Weights of a small self-supervised image encoder.
Data: trained on microscope photos of single blood and bone marrow cells, 48542 training examples, 78.1 epochs.
Rows from block 2 of a small self-supervised image encoder, named by matrix and row number. Rows with one number within an expert belong to one neuron, the router's apart. Each number is 200 + 40 x the weight over its row's rms, rounded and kept within 0 to 999. All counts start at 0.
Before each expert's rows are labels from the 100 images, of 14848, where the router gives the expert most weight on average: "responds to" is what is common among them. Only what is clearly more common there than usual is listed. The data: microscope photos of single blood and bone marrow cells.
# router: router (model.blocks.2.mlp.router.weight, 8x320, trained with AdamW), inputs 0-106
# up: expert up (model.blocks.2.mlp.up, 8x80x320), inputs 0-106
# down: expert down (model.blocks.2.mlp.down, 8x320x80, transposed), outputs 0-106

# expert 0
responds to: cell type: artefact; cell type: plasma cell
router.0,222,249,172,246,220,216,231,219,186,238,200,208,186,166,203,188,123,199,173,221,160,161,215,237,241,154,187,213,198,148,243,160,191,196,162,118,233,209,163,204,205,158,146,156,163,232,154,129,198,236,153,212,228,191,185,216,211,166,217,178,215,253,149,74,193,96,200,220,174,192,298,197,150,129,247,169,299,124,178,216,155,200,163,177,164,213,229,153,248,232,169,256,201,259,197,219,225,261,260,226,193,166,197,181,195,222,297
up.0,125,247,194,183,194,244,220,234,172,187,189,196,135,194,179,259,189,180,244,230,160,214,183,147,157,222,201,233,190,245,214,232,241,216,221,209,155,242,246,191,236,217,292,173,157,210,166,222,213,208,273,207,206,186,221,176,193,192,234,143,227,209,219,179,237,212,158,208,330,166,107,272,201,208,165,182,223,201,206,191,197,201,247,187,189,171,136,180,250,204,168,228,191,227,261,189,171,174,226,150,348,231,205,137,266,263,219
down.0,148,193,244,187,185,201,121,234,238,236,172,176,183,205,175,188,209,162,243,189,177,192,196,331,250,164,214,182,170,208,195,190,215,222,177,204,207,180,211,205,221,225,193,169,207,233,224,232,234,139,130,156,232,187,189,200,177,205,209,153,154,244,183,242,199,230,279,246,144,266,216,194,206,176,221,183,233,207,194,142,166,160,157,223,272,185,161,184,120,196,173,126,169,183,231,64,188,148,135,164,226,213,177,225,220,252,99
up.1,219,205,174,227,220,195,289,165,178,130,260,137,187,158,156,240,226,227,189,174,211,204,166,120,165,227,168,257,180,177,147,178,188,195,324,176,190,163,212,277,226,215,244,195,214,208,231,185,149,262,257,171,191,149,181,215,230,271,138,241,211,200,230,214,185,195,160,211,233,185,137,247,251,266,221,143,152,246,211,249,215,165,205,168,217,223,169,246,167,273,179,187,161,212,145,163,165,194,173,211,183,149,271,172,221,194,227
down.1,200,201,251,164,208,235,165,213,239,265,200,150,182,119,229,192,194,147,225,250,170,197,226,161,199,209,202,205,231,149,221,117,262,230,155,285,183,158,188,130,204,121,169,193,224,120,171,156,158,213,168,150,183,133,247,136,219,199,233,191,250,153,222,278,249,229,200,205,189,203,141,225,290,198,108,235,162,199,182,197,209,208,221,165,176,127,209,260,193,151,171,176,180,240,225,223,225,255,197,278,197,177,236,185,134,96,226
up.2,155,197,152,190,176,180,225,145,246,183,193,230,206,248,179,219,138,195,228,147,207,215,139,202,240,275,174,136,178,205,247,160,190,180,135,218,156,190,213,213,203,204,219,243,221,206,218,184,232,209,190,144,212,206,180,216,165,214,184,198,219,101,237,159,198,154,187,213,122,230,133,234,266,179,253,187,208,231,224,233,273,200,169,196,232,249,203,268,286,179,235,228,188,199,155,173,165,110,250,200,264,120,158,214,125,188,169
down.2,187,301,231,184,141,181,128,281,171,178,184,175,182,232,162,170,185,198,214,156,239,209,178,148,222,187,228,236,151,218,205,251,205,192,226,168,116,240,226,136,191,224,339,239,179,154,161,202,235,178,301,211,250,187,169,185,123,152,158,173,184,195,161,267,185,203,185,238,229,203,171,172,247,236,164,221,188,214,157,289,215,210,186,162,229,180,253,233,231,194,189,299,167,134,142,210,161,105,155,193,179,195,157,216,259,284,170
up.3,290,217,206,139,163,203,179,181,204,190,187,147,207,274,193,177,226,206,184,126,276,270,228,137,229,233,238,237,216,241,257,309,221,168,197,161,183,209,191,189,195,219,170,210,181,227,155,175,162,241,208,139,178,214,219,236,179,208,181,222,131,219,198,267,202,267,215,205,182,304,229,225,236,172,275,151,201,171,186,203,194,282,204,179,122,227,225,142,243,192,261,209,244,177,240,211,181,202,158,160,216,207,198,181,242,154,294
down.3,213,227,214,219,183,240,152,274,210,130,181,155,200,160,203,172,223,251,314,187,202,231,118,193,178,264,194,121,250,145,256,252,226,244,258,163,165,168,216,266,199,206,222,228,250,198,147,226,164,148,161,199,200,226,269,235,189,211,191,172,211,169,220,181,136,144,222,272,205,121,238,161,197,265,196,284,283,197,237,216,129,287,216,221,184,195,135,180,219,199,120,257,231,213,231,208,310,175,160,164,159,214,213,209,170,171,210

# expert 2
responds to: cell type: lymphocyte
router.2,171,134,255,225,186,201,146,202,117,130,201,189,187,216,233,187,183,177,184,101,227,248,147,213,252,244,160,179,199,159,156,210,136,156,182,238,243,202,183,212,224,173,192,243,228,216,205,207,114,211,177,276,241,202,216,191,243,250,140,167,182,153,169,213,239,187,194,240,199,194,238,191,197,197,233,320,186,205,219,209,207,219,227,221,173,170,247,127,151,188,224,183,189,222,168,183,185,152,219,160,240,179,227,153,195,184,203
up.6,195,201,209,222,195,147,201,175,231,227,243,216,212,179,265,141,260,265,285,183,260,244,196,217,212,195,146,212,230,175,174,192,188,292,212,160,180,209,214,218,219,234,228,122,168,206,184,141,207,225,144,143,165,229,117,214,214,244,103,227,186,159,151,188,159,168,161,192,192,197,243,185,222,199,172,201,213,163,173,264,157,178,235,175,306,179,219,185,221,203,190,231,185,224,232,157,156,161,234,215,254,279,197,246,180,164,179
down.6,200,223,201,210,258,231,179,223,222,111,235,231,207,196,150,188,181,171,203,225,202,205,223,214,179,228,235,257,239,211,214,231,203,229,175,134,196,203,231,220,185,214,161,185,198,239,199,292,145,157,222,296,156,228,162,231,134,176,242,190,205,176,204,127,178,254,157,239,290,260,202,147,230,249,241,175,124,230,128,224,206,128,153,241,284,171,246,255,231,254,206,244,207,141,193,191,235,260,241,152,191,175,155,191,128,191,204
up.7,196,133,201,204,217,178,194,149,199,196,237,215,274,247,185,142,276,231,166,223,216,156,264,209,263,236,190,188,184,227,171,201,220,157,210,168,167,243,195,200,156,182,263,140,127,128,195,190,223,178,204,170,195,127,191,205,184,202,218,205,220,241,225,167,202,216,179,192,217,188,215,123,211,144,202,223,255,196,196,184,169,213,166,289,193,241,286,241,150,171,200,164,174,246,234,156,213,265,245,245,199,258,116,206,222,209,248
down.7,123,192,213,141,254,168,137,140,242,168,255,231,219,249,187,162,205,174,214,182,221,211,245,180,226,248,174,220,230,165,187,228,265,267,132,113,166,166,237,277,204,235,177,168,238,213,270,183,120,272,278,125,159,219,199,126,151,221,160,203,201,208,235,180,238,211,146,191,212,165,178,193,260,214,204,226,180,222,187,201,222,253,181,164,205,180,249,220,223,167,200,178,165,215,179,234,240,225,203,139,240,208,268,172,204,237,219
up.8,155,243,195,195,167,183,259,190,208,126,136,210,222,157,168,346,274,178,196,132,170,264,224,157,167,291,171,186,166,193,219,227,103,200,111,238,123,260,212,206,261,208,226,108,208,236,175,154,219,203,195,215,205,187,148,162,212,156,215,190,220,195,285,126,229,195,174,222,193,187,180,173,212,201,264,203,200,225,108,212,195,221,183,150,204,163,142,172,241,197,215,178,116,224,248,169,164,218,179,279,189,238,163,233,146,192,175
down.8,179,138,218,145,166,168,181,221,224,193,210,125,168,245,119,232,206,245,195,137,162,207,214,216,163,188,132,196,160,164,261,237,189,187,156,171,203,202,212,227,190,190,208,231,175,192,152,187,205,147,188,219,256,211,153,215,258,185,192,86,193,184,225,240,318,228,189,227,232,204,318,220,175,212,155,206,187,232,163,218,169,239,166,173,196,233,262,226,170,296,217,155,153,232,166,228,142,200,217,199,242,183,238,188,185,156,235
up.9,261,185,204,159,139,152,215,192,182,247,147,192,174,184,191,154,256,207,147,179,174,171,170,150,159,228,217,244,205,201,245,142,209,153,205,257,209,127,198,161,184,261,239,108,241,210,224,246,177,254,198,233,175,209,209,202,214,222,100,216,198,251,200,203,155,209,232,228,195,242,200,230,204,288,152,243,220,145,202,215,160,167,227,156,170,198,189,194,193,181,282,267,200,204,259,244,189,211,183,207,238,123,228,206,165,174,226
down.9,190,239,129,278,196,200,188,209,281,140,188,204,228,250,157,275,165,188,257,194,183,159,197,249,203,145,208,218,226,249,214,218,192,211,253,156,196,240,234,228,135,271,210,265,165,265,147,181,167,171,236,215,151,184,224,160,261,244,223,191,154,234,218,167,284,258,195,103,152,182,179,240,248,224,266,186,206,233,147,170,172,175,203,209,174,183,218,226,271,210,191,186,173,177,225,197,161,254,211,199,221,136,178,179,207,175,232

# expert 4
responds to: cell type: artefact; cell type: blast
router.4,183,272,182,211,249,251,216,219,275,212,226,242,184,189,211,203,158,139,223,150,268,194,240,184,198,202,163,197,199,156,171,195,176,227,225,159,227,149,188,223,225,195,176,184,152,278,193,204,252,224,233,165,214,120,200,184,214,178,278,274,222,234,190,117,236,293,159,266,204,145,165,238,201,184,251,167,164,240,228,157,172,178,176,178,149,189,212,163,219,249,160,241,228,248,245,277,224,211,222,174,164,263,194,213,261,158,221
up.6,201,169,136,196,141,184,239,195,215,197,241,202,198,276,195,229,236,226,247,157,190,207,184,235,181,233,248,213,200,155,225,220,211,225,257,245,139,230,171,298,189,188,249,186,225,193,257,296,185,222,246,206,253,228,178,260,219,235,257,185,274,188,288,212,190,205,186,136,241,194,228,232,211,273,239,126,180,216,150,181,274,208,169,188,165,168,114,148,164,167,133,175,157,146,226,266,203,214,169,187,117,212,190,248,271,238,184
down.6,91,204,184,236,146,195,170,207,198,240,174,240,185,104,203,193,181,200,237,255,166,197,177,160,165,118,291,188,193,263,150,259,173,247,203,124,241,225,193,204,165,236,231,138,265,233,216,146,139,265,221,230,203,123,216,155,180,203,253,254,99,318,254,178,234,144,235,171,211,262,293,211,251,149,206,224,205,203,241,159,120,210,212,223,195,157,162,256,176,130,173,214,228,157,219,210,159,144,190,210,236,219,181,181,178,144,216
up.7,162,252,155,228,243,143,178,214,196,252,199,232,184,204,183,209,131,202,188,144,220,206,145,159,224,137,193,240,215,228,256,157,253,166,228,230,193,158,249,278,252,226,199,209,187,173,217,211,242,223,151,159,185,207,191,192,161,192,122,299,239,111,182,259,218,140,221,172,255,251,216,252,198,191,211,202,245,150,156,109,206,136,175,181,188,148,206,204,203,217,223,243,195,238,267,164,180,183,173,188,138,159,200,251,174,169,152
down.7,208,198,163,272,234,267,181,269,207,176,228,185,221,189,181,158,239,206,244,229,234,208,178,239,207,152,181,96,160,215,151,231,295,226,237,267,263,183,228,234,201,184,196,197,236,161,210,253,205,192,232,184,157,205,170,233,234,258,287,149,173,248,217,177,154,244,169,295,216,183,230,209,162,173,195,195,191,191,170,188,100,171,113,204,188,222,184,255,197,246,172,243,216,253,180,156,221,204,217,149,227,198,164,185,230,219,208
up.8,165,202,149,266,219,180,208,204,211,194,182,193,197,239,176,204,131,223,285,173,177,245,231,221,192,214,259,155,144,83,233,221,196,172,203,230,175,173,204,245,235,256,216,156,287,249,259,246,164,220,215,197,242,249,311,219,168,157,154,254,208,243,134,208,191,208,199,191,224,160,266,144,225,265,207,206,120,232,261,147,196,175,180,252,270,231,212,269,248,249,207,201,306,196,139,276,210,170,214,143,220,220,206,183,224,185,205
down.8,192,186,109,188,224,256,242,170,235,175,172,230,263,190,241,217,240,196,242,234,239,224,194,168,176,130,128,176,264,190,171,168,180,180,170,224,178,214,203,193,276,168,170,196,178,208,268,227,216,217,183,242,184,233,196,184,220,156,161,162,223,168,256,204,170,159,179,256,184,202,207,183,163,248,165,255,235,165,186,161,160,157,159,188,244,257,198,136,187,241,197,226,174,206,173,134,170,267,169,117,223,143,165,296,199,197,220
up.9,118,175,161,131,173,134,134,117,151,145,147,164,208,157,231,198,215,179,171,200,170,265,245,211,133,185,247,226,177,258,233,235,203,236,275,158,186,211,238,141,144,196,141,233,171,202,182,229,225,211,223,236,215,219,167,114,180,186,250,127,193,211,205,147,239,256,180,261,210,250,261,207,236,270,232,239,173,202,213,155,164,153,232,231,222,255,283,184,227,214,202,174,202,191,190,182,207,212,215,225,219,234,177,247,234,213,179
down.9,196,227,171,185,193,180,179,182,232,187,185,175,203,198,180,184,193,171,225,235,133,181,259,155,207,189,229,223,169,150,211,165,214,218,188,159,210,257,222,128,206,184,258,98,234,179,175,154,209,226,194,216,210,167,167,234,160,108,208,188,191,193,192,221,199,252,241,224,117,195,234,189,214,186,239,233,226,262,146,119,135,218,231,108,245,195,182,244,247,238,203,192,211,233,124,205,249,197,220,205,239,245,163,195,167,150,207

# expert 6
responds to: cell type: segmented neutrophil
router.6,268,214,236,205,207,201,238,144,226,261,178,166,186,163,230,191,195,192,181,158,159,211,144,142,258,229,179,194,223,243,179,171,227,209,228,259,190,240,205,173,199,157,206,225,195,237,227,136,204,112,196,208,204,129,164,287,228,219,196,120,136,168,242,236,198,239,201,102,152,233,158,200,242,135,142,212,164,162,205,207,218,284,186,196,179,214,258,239,222,178,226,166,225,184,224,171,193,214,182,296,169,162,203,162,177,258,162
up.0,158,264,142,190,169,187,230,232,168,173,176,192,235,187,227,245,224,191,191,167,207,138,207,220,219,171,118,189,104,249,176,196,204,235,268,185,139,217,174,219,178,126,222,277,196,173,203,192,211,154,98,176,167,246,178,233,211,155,161,261,223,208,174,252,203,256,168,287,262,156,128,222,145,241,244,190,223,186,261,193,132,224,121,164,162,153,239,169,181,284,141,195,196,126,149,219,230,223,212,214,276,179,261,176,180,165,176
down.0,165,178,281,181,211,186,203,166,157,182,242,221,222,172,207,216,248,181,209,182,168,250,173,141,172,177,214,199,111,213,201,172,242,223,138,226,216,226,219,178,246,155,173,223,221,179,210,214,210,162,173,183,188,191,260,212,241,148,223,187,214,131,157,214,254,200,167,326,185,209,184,196,234,153,265,193,214,241,183,202,183,181,139,223,115,196,84,203,127,165,200,238,214,233,221,248,193,136,114,178,212,277,248,198,247,175,255
up.1,258,138,221,184,224,115,246,200,192,182,222,112,172,151,211,223,202,200,130,205,259,205,146,84,186,205,173,232,154,231,177,168,217,165,233,225,224,160,153,217,234,201,210,280,204,255,192,215,282,146,262,210,181,222,141,146,166,163,172,221,182,192,222,228,242,262,129,160,229,165,194,213,244,212,225,217,226,198,303,243,174,171,220,163,145,259,174,138,224,140,180,225,237,237,198,304,199,196,208,216,214,197,196,227,165,230,225
down.1,198,124,125,186,229,175,165,241,184,292,213,248,172,152,186,193,263,216,128,199,239,177,219,161,223,168,268,208,175,219,161,255,206,111,209,226,189,215,264,222,266,218,192,165,92,232,214,189,238,149,228,173,159,262,208,172,165,181,218,296,237,167,220,143,306,175,141,169,243,216,227,209,213,244,170,215,196,242,300,174,223,206,265,213,176,206,151,187,202,205,176,113,148,206,209,266,169,220,170,212,191,174,179,181,235,203,164
up.2,191,160,242,205,212,217,254,243,148,187,167,246,156,241,175,216,188,183,192,171,271,201,192,244,170,176,187,186,203,190,192,166,212,149,248,199,263,235,162,201,184,214,154,222,216,98,201,155,171,256,237,217,178,146,142,179,280,246,198,195,194,145,249,174,206,205,203,164,210,126,180,222,168,204,130,220,169,262,163,259,190,249,166,213,247,222,212,225,171,176,183,257,191,270,277,188,222,253,134,241,195,157,254,93,205,207,186
down.2,238,218,155,233,137,237,163,263,180,225,142,218,172,157,116,168,145,234,185,277,188,200,176,161,280,153,193,176,230,161,187,201,223,143,192,249,176,191,207,119,233,278,200,129,180,240,197,165,202,193,204,171,255,202,249,212,200,154,237,147,251,139,171,260,204,193,153,173,201,137,237,171,226,154,210,180,178,194,188,251,254,269,153,180,316,211,211,192,111,186,194,234,219,220,259,228,177,193,184,193,177,249,211,167,191,137,262
up.3,259,232,167,143,212,109,255,186,188,161,237,187,213,224,235,245,150,229,236,262,244,253,201,209,203,227,253,206,237,197,223,153,191,138,216,145,187,116,213,203,178,158,180,241,210,239,192,225,197,270,187,163,186,134,228,207,243,203,220,216,167,164,206,195,215,275,133,164,227,189,167,254,209,175,310,190,221,184,270,199,214,177,244,198,161,237,219,209,238,183,209,239,194,215,234,159,210,207,218,176,279,203,211,218,265,261,228
down.3,170,232,222,296,258,211,173,223,199,204,108,204,147,162,167,214,169,185,234,182,191,243,197,201,228,176,120,214,152,220,228,223,237,192,163,232,248,209,224,241,193,185,201,106,180,158,151,225,230,200,191,136,146,221,191,279,236,180,221,182,243,180,248,223,156,205,250,233,262,185,204,213,231,215,236,213,168,227,260,194,182,214,205,146,210,122,238,241,188,217,191,232,184,155,202,227,245,240,241,203,252,198,204,185,231,211,231

# expert 5
responds to: cell type: erythroblast
router.5,215,243,202,200,167,305,186,221,250,183,188,165,235,202,225,260,135,210,186,227,187,204,196,141,186,191,179,215,234,196,185,134,182,214,255,202,281,203,230,201,247,235,215,168,205,206,106,194,234,134,207,231,198,186,204,207,271,212,162,189,278,226,204,276,139,147,210,179,155,257,161,114,245,178,201,213,232,198,147,193,195,226,185,192,316,95,262,200,242,212,217,180,207,190,214,144,242,264,194,258,180,190,213,243,218,190,139
up.6,249,254,166,209,188,164,240,234,221,206,153,205,169,209,101,180,274,172,259,188,247,39,184,183,196,152,204,237,210,134,187,154,177,172,213,235,151,192,233,192,178,192,126,161,243,193,178,235,169,187,212,225,224,171,262,251,208,231,175,239,206,197,233,207,194,212,210,197,264,238,211,173,241,239,204,156,257,175,215,151,81,263,268,195,178,163,174,287,162,152,264,224,188,170,207,196,178,261,178,201,115,159,233,197,225,235,281
down.6,209,236,238,300,242,194,230,192,153,202,211,238,125,189,255,185,188,181,182,204,228,168,164,226,185,282,235,118,181,134,159,205,254,163,209,272,173,105,195,183,272,188,238,224,123,191,227,219,214,236,234,201,222,132,223,180,227,183,281,205,191,229,161,224,177,159,252,193,212,277,166,260,219,250,239,191,170,218,262,264,180,223,169,233,179,152,123,110,164,163,206,162,223,167,121,127,140,178,281,201,232,200,205,181,234,220,181
up.7,180,196,259,211,167,154,184,219,163,206,190,166,276,277,183,161,255,241,202,224,240,215,152,266,248,180,204,220,196,249,210,230,184,143,218,246,226,212,314,190,221,134,234,133,119,176,245,274,101,191,214,206,154,197,201,206,105,157,220,229,163,184,202,181,215,241,210,261,166,179,236,192,148,281,184,183,245,198,190,187,277,197,117,223,153,213,204,211,229,216,212,168,131,123,210,153,224,274,139,210,181,253,149,184,196,240,192
down.7,164,245,150,227,174,189,195,214,198,163,139,232,236,193,147,211,189,206,177,161,235,147,158,222,191,207,180,146,179,120,148,189,243,241,222,269,113,181,232,210,224,208,178,74,197,142,191,209,180,174,254,263,220,206,219,166,240,125,173,167,221,113,142,226,209,140,184,228,174,151,195,226,266,169,243,204,220,220,195,189,188,241,157,139,150,136,199,133,217,155,138,264,208,207,214,250,208,272,250,166,181,153,171,275,214,297,145
up.8,176,197,270,231,166,230,232,219,228,191,171,219,146,185,162,257,240,164,275,196,195,130,129,184,196,277,248,167,124,229,189,168,243,191,270,168,207,262,227,171,233,263,195,229,146,181,226,267,180,211,262,171,269,226,283,190,187,79,219,237,150,163,250,284,184,253,183,225,230,225,202,178,194,274,262,227,164,196,277,200,189,184,206,208,204,180,169,194,177,157,176,241,191,215,186,195,147,191,151,253,189,195,164,149,211,245,216
down.8,204,252,216,157,223,165,190,249,198,202,202,243,200,204,201,236,190,136,182,253,200,205,125,168,193,270,195,231,254,143,212,208,208,253,169,270,226,189,217,213,125,192,216,175,244,162,156,65,187,241,213,160,180,257,198,178,196,194,219,167,169,174,208,190,215,219,168,207,175,256,205,189,119,191,205,176,246,262,226,262,179,216,151,188,287,197,274,261,256,175,158,219,149,180,211,200,160,192,233,211,193,262,189,196,263,189,218
up.9,166,126,197,161,277,159,171,158,209,208,252,235,233,210,216,202,229,201,150,164,122,197,191,201,160,129,255,210,239,210,190,149,250,139,196,196,188,174,176,235,218,273,267,239,187,260,147,169,147,135,231,236,185,186,156,212,166,141,220,301,258,221,257,228,220,227,202,249,210,206,193,188,260,245,240,174,203,182,188,207,252,160,202,239,145,243,157,201,169,246,231,194,186,271,222,254,211,180,238,221,264,240,275,205,211,153,178
down.9,176,195,182,214,241,133,180,208,226,146,175,171,206,177,155,227,206,178,171,199,142,168,177,246,199,195,166,221,222,175,186,210,151,138,150,214,233,194,134,235,212,256,222,188,206,143,165,281,129,143,190,172,209,147,104,211,167,254,193,143,166,212,175,183,249,218,253,212,175,220,203,179,174,253,272,271,170,217,220,294,110,140,242,139,184,169,206,191,276,238,244,154,239,109,180,239,153,273,140,163,235,197,257,207,189,138,157

# expert 7
responds to: cell type: erythroblast
router.7,287,216,195,227,215,234,175,239,270,210,186,257,177,166,190,202,219,233,173,193,155,188,223,182,134,176,192,191,235,144,184,104,163,127,232,231,231,202,239,185,177,215,188,176,238,214,194,229,244,110,210,189,176,164,184,213,241,171,178,144,260,182,205,246,161,134,203,191,119,248,223,160,145,104,160,181,186,170,157,187,229,225,180,204,267,129,183,231,226,193,156,151,183,154,229,148,279,192,188,262,105,203,259,265,150,211,183
up.6,185,200,183,186,164,153,248,150,155,198,205,188,213,169,222,137,252,155,218,147,196,244,165,288,219,264,310,183,218,209,197,183,194,184,221,144,145,240,205,174,197,224,141,216,146,138,236,240,196,233,145,217,221,128,216,228,189,116,183,148,225,171,221,180,210,207,188,172,194,195,180,149,188,182,153,309,193,222,245,187,198,198,159,179,194,247,199,295,116,136,246,202,193,178,190,186,116,210,174,161,177,198,236,215,147,166,269
down.6,207,202,245,193,153,186,231,122,235,186,206,200,175,170,174,248,231,183,171,175,181,211,213,175,215,247,205,271,253,159,314,296,257,167,195,202,199,203,169,284,184,235,164,206,188,231,216,196,140,133,243,133,155,290,251,145,138,130,215,222,143,206,207,195,246,252,228,204,210,264,168,173,168,134,238,230,266,168,179,189,203,176,188,115,170,156,186,209,212,197,181,157,120,217,185,268,265,222,145,200,241,169,186,192,140,126,120
up.7,178,160,139,232,254,172,132,223,213,180,252,202,187,261,185,172,231,183,292,210,234,206,205,230,168,186,168,278,266,255,181,196,217,243,150,204,98,172,277,170,109,158,217,255,267,170,200,212,162,241,206,235,183,237,144,180,218,191,178,216,100,252,180,180,192,117,222,222,256,220,182,201,242,171,180,229,229,224,125,166,200,290,257,164,178,199,226,118,303,210,243,196,204,173,258,177,158,181,245,234,206,191,209,230,202,269,228
down.7,244,248,185,187,218,181,229,281,143,230,231,217,144,130,211,176,249,192,196,210,288,148,167,267,214,232,181,202,135,139,247,194,142,146,178,185,197,208,200,235,161,160,157,231,206,223,180,177,193,194,228,180,198,223,199,170,124,238,223,129,272,137,180,248,223,218,187,154,223,192,185,226,212,224,197,214,192,226,254,285,147,182,208,175,284,210,201,234,209,168,150,251,198,252,154,221,322,178,217,118,291,160,205,201,253,229,164
up.8,252,215,168,193,160,328,279,150,182,220,204,175,154,211,217,192,140,229,180,261,175,207,234,139,198,202,106,188,219,200,217,148,270,152,205,199,248,91,210,161,116,221,235,239,243,143,180,205,179,209,255,203,218,182,238,163,131,159,201,241,194,227,253,233,209,174,223,208,182,217,168,182,229,224,246,148,283,204,116,196,138,185,221,179,201,141,168,274,156,174,184,311,267,94,200,219,171,208,230,144,155,169,249,159,169,165,232
down.8,232,204,230,222,228,247,291,247,219,189,240,264,190,202,212,251,214,167,173,233,212,241,174,245,239,188,239,206,107,150,118,107,281,178,130,223,199,196,209,239,257,181,197,196,179,220,148,138,276,214,223,124,163,191,191,171,251,177,231,273,230,199,245,222,252,293,209,209,196,143,164,164,224,213,206,252,230,182,180,212,196,243,250,207,205,213,164,252,176,194,241,182,183,180,214,223,198,127,172,245,200,162,189,206,167,158,160
up.9,194,105,143,154,141,212,145,174,243,232,200,164,217,280,190,178,193,193,183,254,221,170,166,254,168,186,251,186,167,191,264,211,188,167,154,256,279,154,240,204,150,209,228,163,221,120,183,286,192,268,175,237,174,61,235,208,205,167,295,201,140,193,237,219,202,228,217,143,227,190,234,219,203,216,159,254,104,242,178,154,191,188,202,215,223,167,204,202,224,228,213,193,162,275,247,232,259,188,182,180,190,172,148,137,134,236,252
down.9,203,252,225,233,210,165,186,189,189,194,177,236,193,194,249,167,277,133,129,223,184,144,238,147,207,124,242,197,177,195,177,220,235,218,214,171,197,217,203,205,277,177,189,245,190,202,296,239,240,152,234,175,196,249,206,161,187,157,176,231,207,182,243,182,189,239,195,184,200,214,187,197,188,154,178,202,152,182,151,221,247,168,244,225,150,195,241,189,258,167,218,261,178,224,179,286,161,147,220,279,223,144,317,144,219,264,208

# expert 3
responds to: cell type: lymphocyte
router.3,170,191,238,232,159,202,151,107,219,201,221,173,163,205,248,210,187,251,167,255,187,184,213,224,214,223,158,225,207,207,285,293,215,211,167,139,224,194,164,135,149,204,198,205,201,192,198,157,180,122,138,231,176,170,253,216,212,177,204,209,199,151,175,240,169,212,235,143,188,206,265,195,145,181,209,142,142,263,151,194,142,194,258,242,226,238,145,261,213,196,204,185,154,172,188,164,189,172,181,190,203,221,234,224,165,256,239
up.0,204,155,213,258,173,151,251,242,178,241,183,295,145,193,165,233,222,190,237,231,133,191,112,216,243,208,241,215,228,164,211,185,191,218,207,137,247,240,218,260,195,199,222,167,222,175,210,202,189,212,118,215,152,189,228,203,182,238,195,272,222,175,193,160,196,188,203,165,205,290,168,155,141,181,225,197,175,228,187,191,149,152,219,239,215,212,208,236,220,247,199,164,254,187,170,266,176,155,183,190,211,188,241,172,180,206,206
down.0,170,131,253,268,250,167,226,167,176,135,205,148,191,244,179,166,189,203,194,221,141,171,152,214,189,224,194,164,196,151,159,189,200,224,160,221,268,215,128,216,209,145,224,187,190,278,238,199,168,219,233,184,248,145,189,137,252,223,214,232,116,224,184,188,191,197,143,119,238,237,233,196,197,276,207,186,181,201,237,320,239,197,153,260,182,288,167,212,215,223,256,192,157,216,190,134,276,182,202,170,183,189,215,198,190,201,162
up.1,187,179,191,175,221,194,189,222,249,227,208,212,129,167,218,223,180,222,199,167,163,226,193,184,255,122,177,189,173,228,178,210,102,192,171,194,266,199,166,227,254,168,200,202,136,192,247,216,213,209,199,261,130,199,185,174,227,255,231,148,226,146,223,197,140,165,184,211,161,119,191,203,74,179,210,235,152,228,255,191,167,194,172,162,136,198,259,197,226,217,288,208,219,189,182,177,172,201,154,228,193,189,146,143,183,290,169
down.1,216,238,246,209,252,154,195,242,188,175,190,222,151,160,215,217,215,160,205,235,149,161,173,175,90,180,265,148,255,201,209,176,184,161,148,202,198,229,152,190,273,196,221,173,171,218,222,147,208,190,214,236,216,277,185,228,152,230,209,220,208,276,179,180,181,196,208,209,195,228,257,247,237,158,176,176,161,117,211,247,175,154,237,215,159,218,168,207,174,210,221,156,200,203,201,259,168,166,256,199,182,222,168,205,240,220,234
up.2,156,181,249,237,212,211,203,170,182,230,195,199,138,231,162,155,201,206,162,260,201,245,152,144,231,190,185,158,149,267,204,184,176,218,206,222,177,154,195,150,190,125,204,230,213,254,207,193,277,208,207,149,231,183,206,205,156,219,303,187,206,247,215,265,191,197,227,229,309,163,217,128,192,187,201,253,210,186,233,190,94,189,141,215,141,158,183,275,222,155,190,204,224,252,221,183,185,217,179,261,235,203,192,261,227,235,200
down.2,253,214,234,166,158,325,208,179,166,212,280,164,152,174,172,187,237,147,164,185,244,203,166,226,151,236,172,166,256,209,188,234,173,178,136,251,141,148,178,133,188,232,213,216,241,190,192,166,263,173,204,227,169,165,213,194,201,255,189,270,160,177,274,285,242,209,140,181,210,227,254,198,250,202,225,188,180,157,131,143,196,259,157,114,239,134,291,219,199,193,202,203,234,212,256,199,190,236,192,189,173,220,124,192,214,200,224
up.3,221,222,173,153,232,199,148,168,248,169,176,169,280,234,193,229,196,253,195,198,148,200,234,172,152,106,189,210,199,224,172,178,236,176,189,239,152,214,175,268,163,251,170,263,168,157,179,209,235,166,195,298,146,211,174,286,155,166,295,156,125,191,146,221,216,226,132,192,170,262,144,170,218,209,170,130,142,133,153,257,262,185,253,236,236,191,215,139,214,268,198,152,199,181,109,184,181,240,225,300,252,202,187,192,203,195,171
down.3,209,194,230,193,230,213,208,169,257,208,246,203,174,190,159,244,224,174,210,183,167,172,210,139,200,236,217,167,255,179,271,255,116,136,226,213,122,238,156,226,173,146,176,244,198,209,196,229,179,199,199,219,176,217,211,183,244,259,209,142,176,130,148,152,250,170,246,198,261,178,198,219,233,218,175,179,260,157,315,164,195,204,137,127,170,214,119,233,190,179,215,285,224,173,205,204,194,270,228,150,224,269,187,213,141,219,165